python train.py --model="sound classifier" --train_examples=26041 --win_length=400 --kernel_size=3 --label_smoothing=0.1 --init="torch_default" --beta2=0.95 --lr=0.0021 --precondition_frequency=16 --max_precond_dim=1536 --merge_dims=true --one_sided=true --final_lr_fraction=0
Rows from block 5, named by matrix and row number. Rows with one number belong to one channel. Each number is 200 + 20 x the weight over its row's rms, rounded and kept within 0 to 999. All counts start at 0. After the name is the row's rms in percent of the matrix's.
# filt: filter width-3 conv (model.blocks.5.filt.weight, 256x256x3), inputs 52-103, a 3 kernel for each
# gate: gate width-3 conv (model.blocks.5.gate.weight, 256x256x3), inputs 52-103, a 3 kernel for each
# out: residual pointwise conv (model.blocks.5.out.weight, 256x256x1, transposed), outputs 128-255
filt.27,093,150,143,155,172,206,201,205,205,233,222,210,202,190,184,183,206,218,198,206,189,188,213,225,254,211,222,197,221,232,215,203,188,192,228,229,213,162,191,204,165,163,184,212,204,213,183,187,185,199,215,209,210,202,206,177,150,146,209,198,192,218,224,249,213,199,202,194,202,211,179,186,205,227,247,230,209,214,221,214,218,209,215,216,260,211,236,197,203,180,204,237,229,207,213,217,231,212,211,196,206,211,202,192,201,202,192,196,226,184,159,178,271,251,218,220,211,194,168,180,165,196,208,213,206,236,225,224,234,228,204,178,190,198,197,188,245,232,232,188,180,198,178,167,187,181,183,196,201,202,202,188,219,224,234,238,233
gate.27,093,225,218,211,193,190,218,229,230,224,213,223,186,220,232,222,201,207,215,195,178,186,223,228,203,230,235,224,233,236,212,208,206,213,201,193,166,214,198,193,207,195,189,234,227,215,220,227,225,178,203,203,196,222,201,195,205,196,232,233,227,202,202,211,215,209,183,204,231,228,247,231,215,214,228,197,202,218,215,208,212,217,214,217,200,191,199,203,201,194,192,185,197,198,168,165,178,179,204,189,191,193,185,194,183,177,200,197,192,191,209,225,225,225,211,176,174,168,188,203,191,204,201,207,211,199,207,236,251,231,192,198,215,213,187,175,176,182,175,187,199,203,170,204,225,197,216,230,216,212,208,200,182,192,213,234,238
out.27,094,227,206,185,185,247,180,198,200,213,187,185,187,199,192,195,196,166,215,180,182,174,201,216,188,183,179,223,159,214,186,204,234,234,173,171,196,201,193,196,160,214,223,204,173,194,161,220,217,196,206,169,180,208,177,186,174,173,203,204,186,215,198,180,209,203,241,213,151,244,212,215,188,192,218,144,207,220,186,213,209,237,222,205,180,165,214,176,173,219,161,200,190,207,237,180,184,195,205,176,189,186,214,174,182,214,192,176,225,208,214,197,226,186,200,233,200,200,202,197,177,221,201,206,178,249,215,199,210
filt.28,105,181,182,185,187,164,176,209,200,211,199,206,200,200,194,198,184,187,195,236,227,194,196,193,176,214,220,227,201,189,196,222,228,236,225,205,186,187,173,181,176,159,169,211,209,200,200,224,226,236,252,225,201,208,209,224,217,201,193,202,221,184,188,186,191,225,211,255,239,218,207,199,202,197,218,204,181,207,190,214,205,200,186,180,190,170,196,198,193,183,166,195,190,195,204,215,205,225,222,221,197,204,201,172,201,203,186,220,192,203,196,201,183,198,193,204,212,225,188,184,179,185,199,207,201,175,181,243,248,243,209,189,179,185,171,172,227,209,221,201,208,196,239,243,224,215,208,209,208,203,233,220,217,210,178,197,193
gate.28,105,205,211,194,167,188,201,217,211,234,185,183,195,223,191,184,188,181,184,191,211,201,204,215,194,203,207,206,199,222,229,181,165,158,208,197,202,196,200,209,188,199,188,194,225,226,171,181,208,188,201,194,193,203,200,198,178,171,189,204,182,220,211,233,190,184,195,210,192,185,201,202,172,206,217,243,182,196,192,208,212,230,204,212,192,195,209,223,157,177,179,212,184,196,189,197,189,213,199,174,196,214,225,187,173,166,159,178,196,218,191,201,170,170,162,223,207,205,184,171,176,200,215,220,203,245,247,172,195,206,181,187,195,176,193,217,195,198,196,152,175,172,197,206,209,209,216,233,203,216,204,185,213,223,202,212,214
out.28,109,239,220,219,206,206,219,193,175,248,224,202,196,222,202,207,180,191,191,214,199,223,215,226,190,163,217,241,183,207,195,183,229,195,195,194,219,195,164,205,192,178,251,212,196,205,188,196,159,209,207,176,204,183,212,198,201,217,222,198,182,207,153,202,218,192,219,179,179,196,200,221,183,203,221,229,198,198,189,223,141,219,218,205,197,180,229,227,246,223,206,198,186,183,228,227,204,186,188,177,168,159,204,206,218,191,195,190,205,184,201,216,182,183,189,157,203,195,186,207,171,222,173,166,190,189,219,222,200
filt.29,103,181,180,191,210,203,197,225,200,213,194,182,195,209,207,202,227,230,213,183,208,212,196,198,215,209,224,247,214,223,219,213,204,231,226,224,200,214,204,202,193,192,198,234,206,206,206,186,185,185,188,176,169,170,198,178,177,184,221,181,189,185,167,166,170,174,185,213,215,206,191,180,165,197,171,158,229,219,203,238,225,199,241,207,211,201,217,227,172,162,184,195,200,192,219,229,221,184,191,163,255,225,215,192,200,212,218,202,202,210,203,211,174,173,191,172,200,200,231,224,230,246,222,216,191,175,170,194,193,183,235,202,193,185,207,203,199,183,180,182,172,193,219,206,190,218,215,201,180,168,183,247,233,215,200,203,181
gate.29,106,207,221,231,196,213,186,183,184,190,176,195,195,165,168,178,196,223,213,180,197,192,235,236,225,212,213,219,216,201,215,195,223,224,188,183,192,166,179,175,214,205,189,186,178,185,186,187,176,189,198,209,192,196,203,205,208,180,206,231,237,185,214,224,189,182,181,197,187,202,173,164,171,185,173,179,188,209,212,220,202,191,180,172,200,214,209,192,198,205,212,162,163,170,222,214,197,166,182,184,204,195,207,218,206,204,181,171,166,222,236,241,193,205,208,206,219,229,235,230,232,202,200,193,179,182,209,226,192,188,204,195,182,187,182,181,213,226,226,214,235,226,181,178,174,176,176,186,192,198,206,185,187,154,176,186,171
out.29,098,238,237,213,193,221,195,185,198,204,235,194,139,194,210,197,235,246,217,169,188,216,179,214,207,204,228,189,210,201,188,209,210,181,165,234,245,200,202,215,202,182,198,157,215,206,204,198,168,202,188,230,183,175,178,211,181,189,210,211,228,154,204,191,217,215,209,235,230,207,193,209,182,197,234,192,191,176,214,226,179,200,182,221,160,201,226,177,191,250,206,182,186,191,185,206,205,194,206,172,179,216,201,213,216,191,201,176,193,186,206,192,205,178,219,197,156,215,185,200,196,198,185,205,210,238,187,200,205
filt.30,104,231,225,237,189,206,188,220,230,230,201,200,205,184,204,201,208,231,226,179,181,167,203,194,196,215,229,221,170,190,198,193,219,200,191,197,211,241,240,227,227,197,180,207,207,219,209,220,210,224,223,196,224,208,241,211,189,203,203,214,220,213,216,195,241,228,206,234,221,201,190,198,191,205,212,217,185,225,232,204,198,197,184,229,207,202,234,226,208,199,184,167,195,214,215,204,200,225,220,217,202,205,212,192,193,226,183,190,185,231,225,231,217,207,219,172,188,209,229,204,186,210,212,196,187,195,203,196,216,205,182,205,196,179,197,206,197,211,226,211,214,218,184,196,197,192,205,200,190,198,215,196,173,178,177,205,195
gate.30,105,206,196,206,182,190,197,187,203,185,192,196,187,240,224,210,218,212,210,165,204,219,190,187,187,184,185,197,206,197,177,187,182,171,228,229,234,267,262,243,203,191,197,196,199,185,227,215,217,165,191,198,209,170,181,173,179,182,211,191,209,243,233,226,198,204,232,219,231,247,236,252,237,222,217,216,177,193,198,236,224,226,194,196,181,204,191,183,163,166,197,226,197,177,204,223,214,209,231,207,203,202,202,178,166,194,190,224,236,195,190,205,208,208,210,208,215,209,196,189,182,233,215,206,203,185,166,169,171,151,194,199,188,191,180,174,230,241,240,182,195,208,205,193,181,233,235,222,224,215,196,199,183,190,219,200,177
out.30,104,227,202,148,197,196,182,201,164,209,198,167,149,170,170,181,193,208,202,216,202,210,187,192,189,185,240,188,194,207,218,211,164,204,195,190,205,220,148,238,155,199,233,177,186,208,192,190,195,194,178,185,223,190,207,201,213,208,188,181,188,198,186,188,225,198,198,215,228,176,226,181,168,187,225,180,187,184,179,209,190,217,190,184,212,199,204,214,204,217,203,230,163,180,175,214,215,200,200,212,219,202,203,199,205,195,205,187,237,177,187,195,191,202,171,193,237,171,206,214,142,197,165,212,183,150,183,234,204
filt.31,094,170,175,187,195,189,196,225,230,217,210,215,219,173,192,211,215,213,212,197,210,232,173,186,217,196,212,212,158,177,203,220,220,233,183,206,200,222,233,222,218,219,212,181,187,194,175,191,207,181,195,211,204,212,208,190,191,191,212,234,200,206,190,192,194,204,207,172,194,195,202,204,206,147,143,146,219,233,205,190,215,209,202,197,193,232,223,194,164,178,180,187,190,207,217,217,213,208,183,187,190,214,228,204,206,206,185,206,217,189,185,191,184,194,192,188,176,202,214,219,206,234,238,181,203,195,194,168,201,211,195,202,196,211,193,199,164,181,182,156,179,194,223,204,205,203,220,226,182,168,150,196,198,187,179,182,204
gate.31,095,207,215,227,223,197,182,223,229,227,220,209,209,210,207,181,203,200,202,208,193,176,230,209,221,194,192,200,182,199,205,204,213,222,196,187,186,188,201,224,171,146,178,196,192,202,166,182,181,190,198,186,227,226,205,195,191,196,211,214,207,151,147,168,214,194,206,178,203,195,201,207,192,225,238,217,189,203,187,192,212,207,202,196,192,210,205,198,215,208,197,209,204,198,162,165,157,206,218,220,200,188,181,219,192,216,200,192,189,189,180,195,201,218,226,205,208,213,183,199,210,210,205,203,218,206,225,232,218,201,200,205,188,172,177,170,242,240,236,203,214,189,246,217,211,203,206,191,185,194,213,196,188,169,229,219,202
out.31,104,171,190,180,206,167,191,203,239,215,212,221,212,188,204,197,217,192,188,208,183,184,211,201,204,172,194,180,200,216,194,173,162,201,194,202,244,209,194,216,210,190,162,187,236,167,178,223,226,192,223,213,204,196,172,223,194,167,207,242,179,219,218,200,252,177,221,244,205,200,156,193,171,226,217,213,242,198,174,218,222,190,208,200,203,233,203,186,194,196,164,247,227,207,179,211,213,204,215,200,200,197,166,202,212,222,196,156,221,201,213,212,172,186,214,231,204,225,198,217,171,203,187,187,183,195,192,169,230
filt.32,098,210,200,184,228,189,202,214,207,234,228,204,195,215,198,186,197,189,211,223,195,187,234,206,205,191,184,189,179,171,176,197,201,200,213,164,159,184,202,192,175,188,212,216,214,198,199,203,191,191,158,146,247,219,222,196,186,211,217,214,208,199,191,190,219,219,224,207,203,192,191,213,204,211,216,204,194,199,198,214,215,201,210,182,203,226,220,212,183,190,184,220,216,217,164,166,178,210,195,200,191,210,181,197,196,188,155,172,158,200,164,170,189,183,180,238,231,219,200,184,165,232,235,248,201,198,198,208,211,238,220,190,188,206,194,190,209,197,181,204,180,185,224,228,213,200,207,178,174,165,156,190,181,183,214,211,225
gate.32,097,184,221,223,208,195,188,182,198,207,198,201,189,180,195,208,213,202,189,189,171,198,209,188,200,185,181,194,171,169,182,215,200,189,187,187,186,226,241,272,227,230,238,199,220,235,176,174,172,171,152,148,207,223,227,179,181,187,194,190,208,203,229,228,229,209,198,175,216,218,183,195,199,190,191,181,210,200,206,208,194,185,240,236,247,163,177,173,211,225,202,162,189,196,189,185,157,187,166,177,183,176,162,189,176,183,184,207,203,181,210,221,155,168,173,177,192,192,229,205,191,200,212,222,192,189,181,202,180,190,149,171,178,179,187,198,190,190,225,211,208,213,197,189,179,193,205,222,193,204,225,210,211,214,215,195,201
out.32,105,236,212,203,215,179,197,215,179,205,221,226,183,235,213,191,178,195,212,209,193,211,206,185,201,188,205,229,198,216,227,217,193,212,215,197,207,220,223,212,214,198,211,191,200,192,178,173,228,215,242,206,211,242,202,227,236,211,183,202,186,199,227,187,224,202,164,181,218,209,245,188,240,214,215,215,203,213,177,168,197,186,207,201,202,193,169,203,181,230,195,188,223,231,229,179,207,228,163,170,175,214,187,187,205,230,206,198,208,202,190,218,241,227,204,198,195,203,176,200,196,203,220,169,189,228,206,193,196
filt.33,095,203,212,207,200,191,189,207,192,188,160,180,185,187,204,209,184,200,204,184,197,210,179,157,175,236,221,207,203,233,241,199,190,204,261,247,236,218,203,204,202,169,203,198,176,174,196,181,203,162,199,217,196,213,230,196,188,183,161,168,185,214,218,236,167,197,220,216,180,185,183,182,217,178,179,222,238,233,234,187,207,194,204,190,170,218,222,225,213,228,217,208,222,207,241,229,209,192,180,189,207,194,228,199,193,188,194,185,190,146,182,181,175,169,174,208,209,189,189,197,205,209,190,231,206,210,187,191,193,228,190,197,210,206,215,216,212,241,242,221,206,220,189,196,199,179,186,205,205,202,194,233,208,203,189,194,205
gate.33,093,219,189,156,185,184,204,206,202,198,187,199,165,162,175,186,189,177,190,183,174,191,192,200,224,193,198,203,234,220,228,185,173,176,184,198,190,224,236,218,242,216,196,211,224,204,172,185,197,196,203,233,213,228,202,212,223,198,215,234,207,207,212,236,191,188,189,221,234,229,202,201,197,192,190,195,229,224,208,172,195,202,214,217,225,188,205,185,213,187,170,212,215,228,203,195,190,178,183,189,178,170,175,215,221,210,199,174,220,209,197,168,183,155,139,177,165,179,215,246,241,229,201,199,203,193,184,204,220,234,191,200,231,196,177,179,190,179,193,206,213,206,200,203,208,207,221,244,223,235,212,199,207,207,167,181,176
out.33,098,191,169,217,151,183,203,238,237,237,196,190,187,211,198,210,192,215,208,205,236,184,204,211,194,189,218,207,234,227,195,227,190,202,195,194,189,211,194,209,204,206,211,220,209,204,204,245,225,191,170,170,218,212,214,222,173,164,223,212,198,180,188,166,193,187,206,183,221,239,219,210,210,176,186,186,204,205,202,255,185,199,191,205,207,218,185,213,177,223,171,216,199,199,188,196,180,196,184,204,188,237,172,184,201,219,218,191,176,227,198,211,167,187,234,189,202,191,192,197,204,179,243,156,210,233,160,172,182
filt.34,098,189,182,203,253,222,203,219,219,210,224,207,197,176,192,184,217,218,196,226,238,237,223,199,212,234,212,189,213,217,210,191,193,212,218,214,216,194,193,201,223,221,217,222,216,207,176,140,178,226,201,182,204,211,209,168,164,184,185,168,153,227,187,178,178,194,206,218,209,202,205,199,175,189,200,190,238,229,206,197,194,200,226,228,199,221,225,213,204,205,194,184,193,178,190,160,179,162,173,185,222,203,207,189,183,191,227,214,203,218,209,204,209,221,223,199,210,204,217,229,223,223,234,210,177,176,194,195,194,201,227,198,191,234,241,202,187,188,182,183,168,173,190,188,157,186,171,166,237,226,211,201,198,203,198,201,187
gate.34,098,188,182,214,195,181,207,183,199,202,208,187,194,183,185,194,180,183,178,195,205,207,200,172,189,190,178,194,217,228,203,195,191,199,179,216,204,225,202,205,199,203,177,228,231,248,163,164,167,184,180,187,184,209,242,220,211,199,195,210,227,176,155,137,195,186,194,194,192,191,229,237,215,205,199,217,209,191,205,211,215,212,208,203,198,150,156,174,206,238,209,198,187,202,188,181,159,215,211,192,204,203,189,208,201,201,192,200,202,198,194,193,178,174,188,183,187,187,180,163,168,144,165,171,201,214,255,186,181,209,213,194,194,173,169,180,203,198,212,175,181,215,221,235,232,209,212,207,191,201,186,207,231,215,183,205,231
out.34,104,192,210,229,224,219,193,197,213,192,218,189,231,226,194,204,208,232,182,179,206,217,203,200,223,205,199,225,212,192,211,171,170,194,211,183,203,175,191,186,193,199,220,194,213,236,189,197,189,201,165,177,199,177,186,207,222,183,217,181,238,205,183,189,191,184,214,214,215,187,195,187,242,220,199,188,178,175,195,198,149,191,172,177,197,154,193,192,167,174,185,181,230,206,164,225,172,202,187,218,200,156,183,225,207,173,208,189,229,235,182,162,143,217,211,184,204,222,191,223,208,179,197,210,245,221,190,207,226
filt.35,106,219,228,214,217,203,194,209,188,189,211,195,180,226,212,216,216,221,211,179,187,187,207,192,193,176,203,186,244,229,227,207,211,202,186,187,198,193,222,221,211,212,228,182,189,180,214,204,225,228,228,221,221,213,241,187,184,193,185,207,198,208,201,184,202,205,213,213,234,216,211,201,229,172,181,196,204,225,208,202,197,199,195,212,210,212,222,214,210,183,165,168,164,169,164,187,192,209,208,192,191,170,170,205,186,195,174,191,200,196,187,196,204,205,185,201,198,212,192,210,209,240,219,212,211,203,216,199,155,147,207,209,205,205,169,153,217,195,208,239,240,224,178,166,189,199,217,226,184,196,203,207,204,204,210,189,196
gate.35,101,247,233,223,205,198,215,180,191,220,191,172,173,208,212,207,187,184,208,162,171,164,210,195,191,183,202,219,176,201,211,182,169,167,187,182,182,233,235,204,201,191,193,205,207,214,173,183,188,182,173,178,177,212,203,211,215,211,179,190,212,187,183,198,192,195,219,184,195,210,228,224,221,194,178,183,177,170,190,160,178,182,221,234,241,163,172,164,168,173,193,182,198,206,225,204,188,207,198,183,195,188,187,198,190,198,222,215,233,187,187,177,185,177,171,223,217,213,191,180,173,196,187,193,195,204,187,190,195,226,163,165,189,200,202,218,216,247,248,210,224,213,183,182,205,164,172,169,191,197,196,179,170,175,169,193,187
out.35,097,202,207,177,185,185,215,225,179,211,161,203,211,227,243,224,172,176,203,225,208,217,197,206,187,214,195,187,222,187,221,218,217,226,207,206,196,194,170,162,186,195,193,191,211,242,203,198,228,179,167,199,207,221,197,202,230,212,190,188,161,198,201,220,221,203,191,204,177,203,186,207,145,168,188,202,176,184,194,182,182,182,191,199,194,182,168,190,222,195,161,188,242,227,210,175,220,189,178,199,228,262,221,228,221,201,187,180,188,195,182,185,166,202,196,204,189,153,199,183,199,211,189,186,215,153,205,208,202
filt.36,090,200,186,189,203,204,214,213,229,241,174,175,174,185,182,216,193,173,182,219,219,237,218,200,173,217,210,194,174,167,159,218,222,241,204,184,176,220,215,224,224,205,243,197,179,183,195,206,214,209,228,241,208,210,209,197,178,173,202,210,210,220,192,199,214,223,233,198,184,197,214,235,230,238,237,223,174,166,164,198,183,185,249,234,231,223,249,255,221,226,219,197,215,192,174,190,202,205,194,183,229,222,211,202,251,229,216,208,184,229,209,187,222,203,221,204,203,196,202,230,216,186,191,209,195,192,187,235,249,228,194,184,189,221,230,201,197,212,212,223,208,214,196,191,187,158,169,183,197,192,220,209,215,242,222,208,223
gate.36,093,207,200,201,217,198,185,259,216,210,185,211,208,219,216,201,208,212,208,227,222,224,190,215,191,187,187,207,212,191,197,199,203,189,221,222,237,211,210,203,232,246,231,193,211,232,226,204,189,200,205,196,228,248,244,212,217,217,198,220,210,214,189,213,227,209,229,211,212,217,216,204,208,180,191,214,178,188,208,194,211,208,198,205,205,181,181,162,172,174,183,173,169,184,197,190,185,190,190,197,210,189,180,208,203,189,188,168,172,225,230,224,221,207,208,230,237,217,181,198,200,180,163,157,206,207,193,198,188,200,202,200,207,184,170,181,202,220,219,206,209,196,175,186,193,181,178,191,185,181,195,236,232,226,170,185,191
out.36,105,176,180,205,213,224,207,237,187,188,211,184,217,198,179,197,188,176,193,208,214,196,188,222,206,203,220,233,225,198,172,182,229,175,196,229,183,194,191,190,219,194,198,225,217,192,160,204,192,188,182,219,216,203,193,197,171,202,224,204,201,188,173,214,215,192,201,230,187,210,205,192,209,261,194,217,223,231,181,200,184,192,196,234,202,236,218,179,184,171,213,207,175,185,222,196,213,208,219,218,174,194,176,189,198,186,211,205,183,208,186,189,255,209,182,175,205,190,204,221,220,204,212,208,207,170,213,184,248
filt.37,096,196,195,203,206,196,205,175,197,207,176,184,188,208,210,211,199,194,182,195,204,180,200,205,194,203,195,190,196,197,201,265,252,256,212,225,205,185,191,185,227,210,221,168,158,147,176,196,205,199,193,213,191,177,182,229,206,205,173,173,177,195,199,208,216,228,209,190,183,165,205,189,210,149,166,171,231,195,206,203,199,180,187,189,185,168,190,205,191,204,187,245,221,195,162,200,188,213,233,210,179,190,185,222,206,231,177,183,191,163,151,159,151,158,180,187,171,180,220,223,239,230,208,206,178,192,182,185,195,180,212,195,179,205,231,221,176,180,184,172,184,200,216,196,196,189,174,160,218,219,222,192,192,201,194,200,175
gate.37,102,184,204,214,184,192,194,188,192,197,232,219,226,175,192,191,205,198,188,202,202,204,196,215,208,222,230,240,175,193,216,185,194,184,162,184,197,186,161,166,203,194,204,217,194,176,196,184,220,177,191,215,179,214,251,221,230,227,200,188,190,201,212,233,198,201,200,198,184,180,181,174,183,208,199,192,222,230,230,205,193,226,182,157,168,206,207,185,188,191,193,222,214,212,217,238,214,176,169,183,196,173,182,212,212,230,182,198,189,183,213,217,228,231,213,182,204,175,231,217,212,187,197,200,201,211,218,184,168,179,195,204,215,206,203,219,196,191,205,176,189,204,203,199,195,214,226,226,183,191,212,173,184,172,201,182,174
out.37,093,160,204,236,203,187,210,222,240,199,205,183,198,200,202,171,166,210,189,199,217,216,190,163,187,210,195,186,205,229,192,191,177,202,213,204,194,207,157,182,230,174,215,189,227,200,188,179,166,181,211,171,162,205,215,181,185,186,207,200,207,215,186,223,224,165,196,182,217,183,215,197,200,194,180,200,195,200,219,215,181,197,161,189,217,161,178,213,196,214,229,193,207,205,205,192,189,225,207,194,218,187,185,202,184,170,191,207,209,181,225,179,176,186,167,215,206,196,223,258,190,219,176,242,226,169,176,184,207
filt.38,106,198,203,217,180,194,203,215,210,204,223,228,225,186,183,191,203,187,176,231,213,180,193,160,201,208,170,188,225,238,240,193,178,176,198,216,194,208,211,210,199,184,176,199,191,174,184,198,221,184,154,166,207,212,198,200,199,178,195,168,188,228,229,199,179,196,213,185,172,197,171,161,190,216,246,233,188,214,214,212,187,210,194,205,214,174,197,201,174,181,157,208,208,236,210,185,165,204,215,212,205,203,210,209,215,203,186,180,178,204,218,212,219,195,172,211,208,190,210,185,194,206,183,191,182,210,204,200,200,210,202,189,202,190,175,183,188,194,217,174,188,215,210,211,205,202,185,184,209,216,205,226,232,214,236,216,216
gate.38,104,215,196,173,210,225,212,219,214,193,220,219,202,212,210,211,185,206,188,190,201,187,208,223,219,200,190,201,187,188,188,257,246,255,189,180,176,180,191,189,182,188,230,209,221,220,182,188,195,192,205,211,189,181,161,161,154,165,188,179,185,206,204,191,189,161,170,173,184,181,181,169,188,203,208,197,202,196,212,194,206,215,222,216,201,233,241,241,192,177,202,210,222,207,171,177,188,180,203,229,188,195,216,196,192,172,164,176,186,191,193,181,179,184,222,194,202,209,170,181,195,235,208,216,183,176,203,218,215,195,207,224,227,196,176,184,164,164,150,178,146,176,189,193,172,194,203,204,180,166,178,152,139,164,182,220,204
out.38,094,232,191,193,184,199,195,189,199,226,193,251,208,186,185,156,236,211,223,177,166,219,218,184,213,181,220,193,211,215,186,194,226,208,194,202,198,197,232,187,175,225,208,187,240,205,216,233,198,179,180,185,181,220,215,211,203,192,235,201,168,203,159,192,184,179,185,215,182,177,222,184,202,242,193,231,215,191,219,200,209,224,208,186,190,182,232,182,204,212,162,202,211,192,223,196,221,238,179,196,233,188,219,236,201,207,230,195,218,203,231,196,225,196,206,215,200,228,209,204,195,198,198,208,169,207,174,219,196
filt.39,099,182,178,162,194,227,235,194,178,183,211,215,219,164,190,190,244,250,260,177,198,187,199,198,205,187,197,201,228,225,236,210,185,164,244,232,228,172,185,220,202,193,194,176,188,170,213,197,195,210,199,211,196,185,186,191,153,184,188,191,208,170,173,181,217,201,202,182,178,202,182,184,190,183,195,198,188,193,203,226,197,189,193,165,180,246,231,220,214,204,195,199,191,161,233,214,220,177,172,196,186,184,191,199,203,190,207,185,190,200,208,196,151,176,163,196,202,222,223,215,237,197,185,197,177,169,179,219,223,200,217,201,182,224,216,214,201,193,179,214,212,213,175,204,195,185,214,199,193,183,171,162,171,203,222,215,209
gate.39,101,210,221,224,198,211,216,215,200,185,214,194,182,215,201,197,166,189,220,200,182,197,204,215,222,213,195,167,201,194,219,183,178,216,186,190,179,227,228,216,211,196,195,203,206,212,200,198,204,211,206,195,200,190,182,206,191,197,177,193,206,200,194,188,217,217,191,195,206,199,208,229,249,214,224,219,167,162,154,160,184,189,194,223,222,192,179,191,195,195,213,205,195,218,197,211,211,205,178,178,213,216,210,164,146,151,190,186,207,222,209,203,169,164,183,226,219,240,171,164,179,205,189,184,197,216,192,184,184,173,201,220,202,196,189,179,186,189,170,190,191,190,222,195,207,230,221,216,209,208,205,225,212,202,172,158,159
out.39,100,227,195,216,190,172,225,228,172,185,171,204,167,212,210,211,206,202,227,185,220,188,213,185,206,152,206,218,229,242,205,190,205,191,219,205,185,207,193,179,210,196,171,200,181,227,199,200,184,209,206,189,214,227,224,222,208,169,195,187,219,193,187,229,199,213,150,221,183,222,206,190,211,239,173,203,217,163,232,183,167,201,202,179,175,225,207,170,179,174,151,179,203,215,188,173,178,192,196,162,181,190,166,228,166,205,213,199,208,166,178,238,172,207,186,220,196,214,223,181,202,223,189,189,200,199,209,213,180
filt.40,105,182,171,180,230,215,211,231,219,196,188,185,212,207,221,205,231,223,224,215,227,216,204,168,184,200,191,184,244,232,220,208,213,188,205,186,225,180,173,200,199,185,179,232,180,159,217,234,220,187,173,159,211,191,181,213,208,210,177,185,181,212,221,209,166,193,211,226,245,220,216,199,176,225,228,236,220,191,164,191,169,185,219,183,171,232,235,232,189,208,219,219,217,208,199,211,201,212,193,182,217,207,205,190,213,232,209,182,189,165,156,164,201,186,164,200,205,207,202,190,183,207,201,188,211,194,174,223,229,225,210,218,182,201,206,234,186,191,220,207,197,198,216,222,212,182,183,178,206,200,188,210,226,212,201,194,207
gate.40,104,202,199,212,174,152,150,172,190,186,189,168,174,170,168,165,222,219,234,203,213,208,168,170,150,185,195,192,189,205,238,192,185,179,201,191,201,207,212,186,224,216,173,197,165,167,202,207,190,213,200,201,188,172,167,193,208,220,195,184,179,184,209,213,178,183,169,208,202,205,220,225,223,174,198,234,176,204,225,228,241,219,209,194,163,163,172,193,208,205,201,221,231,228,195,194,191,169,175,176,190,202,201,189,165,187,235,241,247,212,224,219,202,220,221,184,203,206,194,181,180,202,205,174,192,183,184,213,220,222,193,207,193,199,196,190,181,183,210,210,206,213,211,204,191,176,162,165,212,181,184,173,181,177,193,205,193
out.40,095,211,221,197,225,191,198,194,191,198,190,187,219,218,178,184,200,190,206,197,182,213,198,213,184,212,175,232,182,233,203,223,241,179,172,179,213,185,192,153,209,192,193,163,208,171,218,159,165,222,196,199,213,238,193,180,226,208,204,204,197,200,186,214,198,171,204,166,156,168,202,223,203,203,213,190,206,212,174,213,228,204,232,230,204,195,211,205,212,233,192,197,187,164,203,186,162,169,170,192,219,199,199,191,215,214,180,216,206,179,181,229,184,231,183,237,200,191,234,196,190,174,186,199,183,188,226,221,194
filt.41,089,198,178,170,200,226,224,205,213,197,202,210,199,175,168,164,197,196,189,228,200,200,229,222,214,229,227,247,230,208,201,185,199,174,220,233,208,209,193,218,210,190,175,171,174,167,229,208,201,183,187,189,181,144,150,171,182,200,158,157,134,216,194,198,204,175,197,205,172,171,199,205,214,187,159,173,211,214,210,196,189,184,200,193,198,208,220,197,197,210,224,211,241,235,199,205,213,179,190,210,211,234,224,168,174,172,181,182,185,219,223,199,203,214,198,172,191,142,211,215,183,232,228,220,179,175,185,198,195,208,213,220,228,211,194,204,232,217,197,187,176,177,195,206,225,167,185,190,210,217,199,173,156,138,155,170,201
gate.41,091,197,208,181,204,200,197,188,187,207,216,212,199,187,190,206,212,212,210,220,212,223,179,174,172,220,201,210,231,219,225,182,189,195,189,184,201,219,244,250,208,207,216,212,210,196,201,204,219,215,237,233,211,197,188,210,222,212,226,208,204,185,202,198,213,208,195,242,217,227,196,189,178,235,224,234,200,199,210,229,226,213,232,241,241,221,219,200,181,192,175,203,218,225,182,184,177,212,217,207,217,186,176,183,207,221,222,230,215,179,193,189,211,199,196,167,165,169,226,216,222,200,198,214,214,208,227,230,213,201,227,220,216,193,175,181,209,209,192,226,242,249,211,227,232,211,227,216,202,225,210,201,199,217,225,189,182
out.41,103,160,184,186,202,199,193,204,200,187,181,198,199,194,226,207,191,229,186,177,267,233,198,179,198,206,167,196,207,199,216,179,195,227,221,203,221,216,177,150,241,194,244,208,217,214,201,180,170,162,144,230,209,177,184,219,189,222,206,183,215,194,216,193,206,205,218,155,192,193,190,199,201,234,173,179,206,211,203,202,205,200,187,187,191,201,181,185,199,205,214,188,203,240,206,166,200,169,201,164,184,190,191,200,188,186,206,204,191,185,175,224,193,184,180,216,170,193,201,213,191,225,184,170,178,209,191,189,205
filt.42,099,202,204,216,225,196,182,193,186,165,219,217,223,229,231,211,226,190,194,219,221,223,230,204,192,224,222,197,225,213,232,191,167,147,214,226,237,220,190,213,225,212,186,223,214,207,195,179,185,221,207,187,186,204,220,180,166,161,204,240,258,225,223,207,193,191,203,205,197,186,176,193,199,145,179,202,217,203,157,200,201,200,198,168,173,217,248,232,205,192,190,175,186,203,211,211,196,168,164,169,202,188,184,168,185,202,234,208,217,243,216,214,228,234,215,225,238,231,194,191,204,211,210,208,204,199,212,165,195,200,209,207,219,199,220,197,191,200,216,204,218,229,192,202,207,223,232,215,220,217,236,233,245,242,181,210,236
gate.42,102,188,197,194,221,202,211,190,190,194,214,202,232,223,211,197,240,217,210,193,177,194,185,176,170,209,200,206,157,167,182,198,180,173,220,210,200,200,211,215,165,172,174,202,187,191,205,212,202,187,183,211,258,245,229,158,167,166,223,213,209,185,194,204,167,176,176,180,193,198,198,205,230,190,175,159,169,166,171,219,228,222,167,177,180,196,211,195,187,200,203,215,196,174,194,194,196,168,164,179,157,168,156,212,205,190,197,221,238,197,170,174,180,173,177,238,231,210,205,204,188,214,199,198,215,230,216,221,215,209,206,203,210,205,198,215,217,202,183,211,202,191,197,199,198,219,227,229,183,190,187,181,196,203,229,219,223
out.42,104,204,212,202,200,218,199,210,195,194,187,252,181,185,194,211,219,173,218,223,183,215,209,185,203,207,225,201,179,179,219,216,196,191,206,214,222,175,221,180,172,196,200,230,183,239,212,192,191,215,166,183,186,187,211,209,211,230,225,234,212,207,202,206,183,192,179,186,182,198,179,215,206,179,217,230,195,197,177,222,215,190,198,205,258,222,206,195,162,195,205,202,174,200,173,197,206,244,189,191,207,217,229,179,191,171,208,213,189,193,189,162,204,210,181,203,191,210,187,189,186,218,209,212,217,213,229,186,192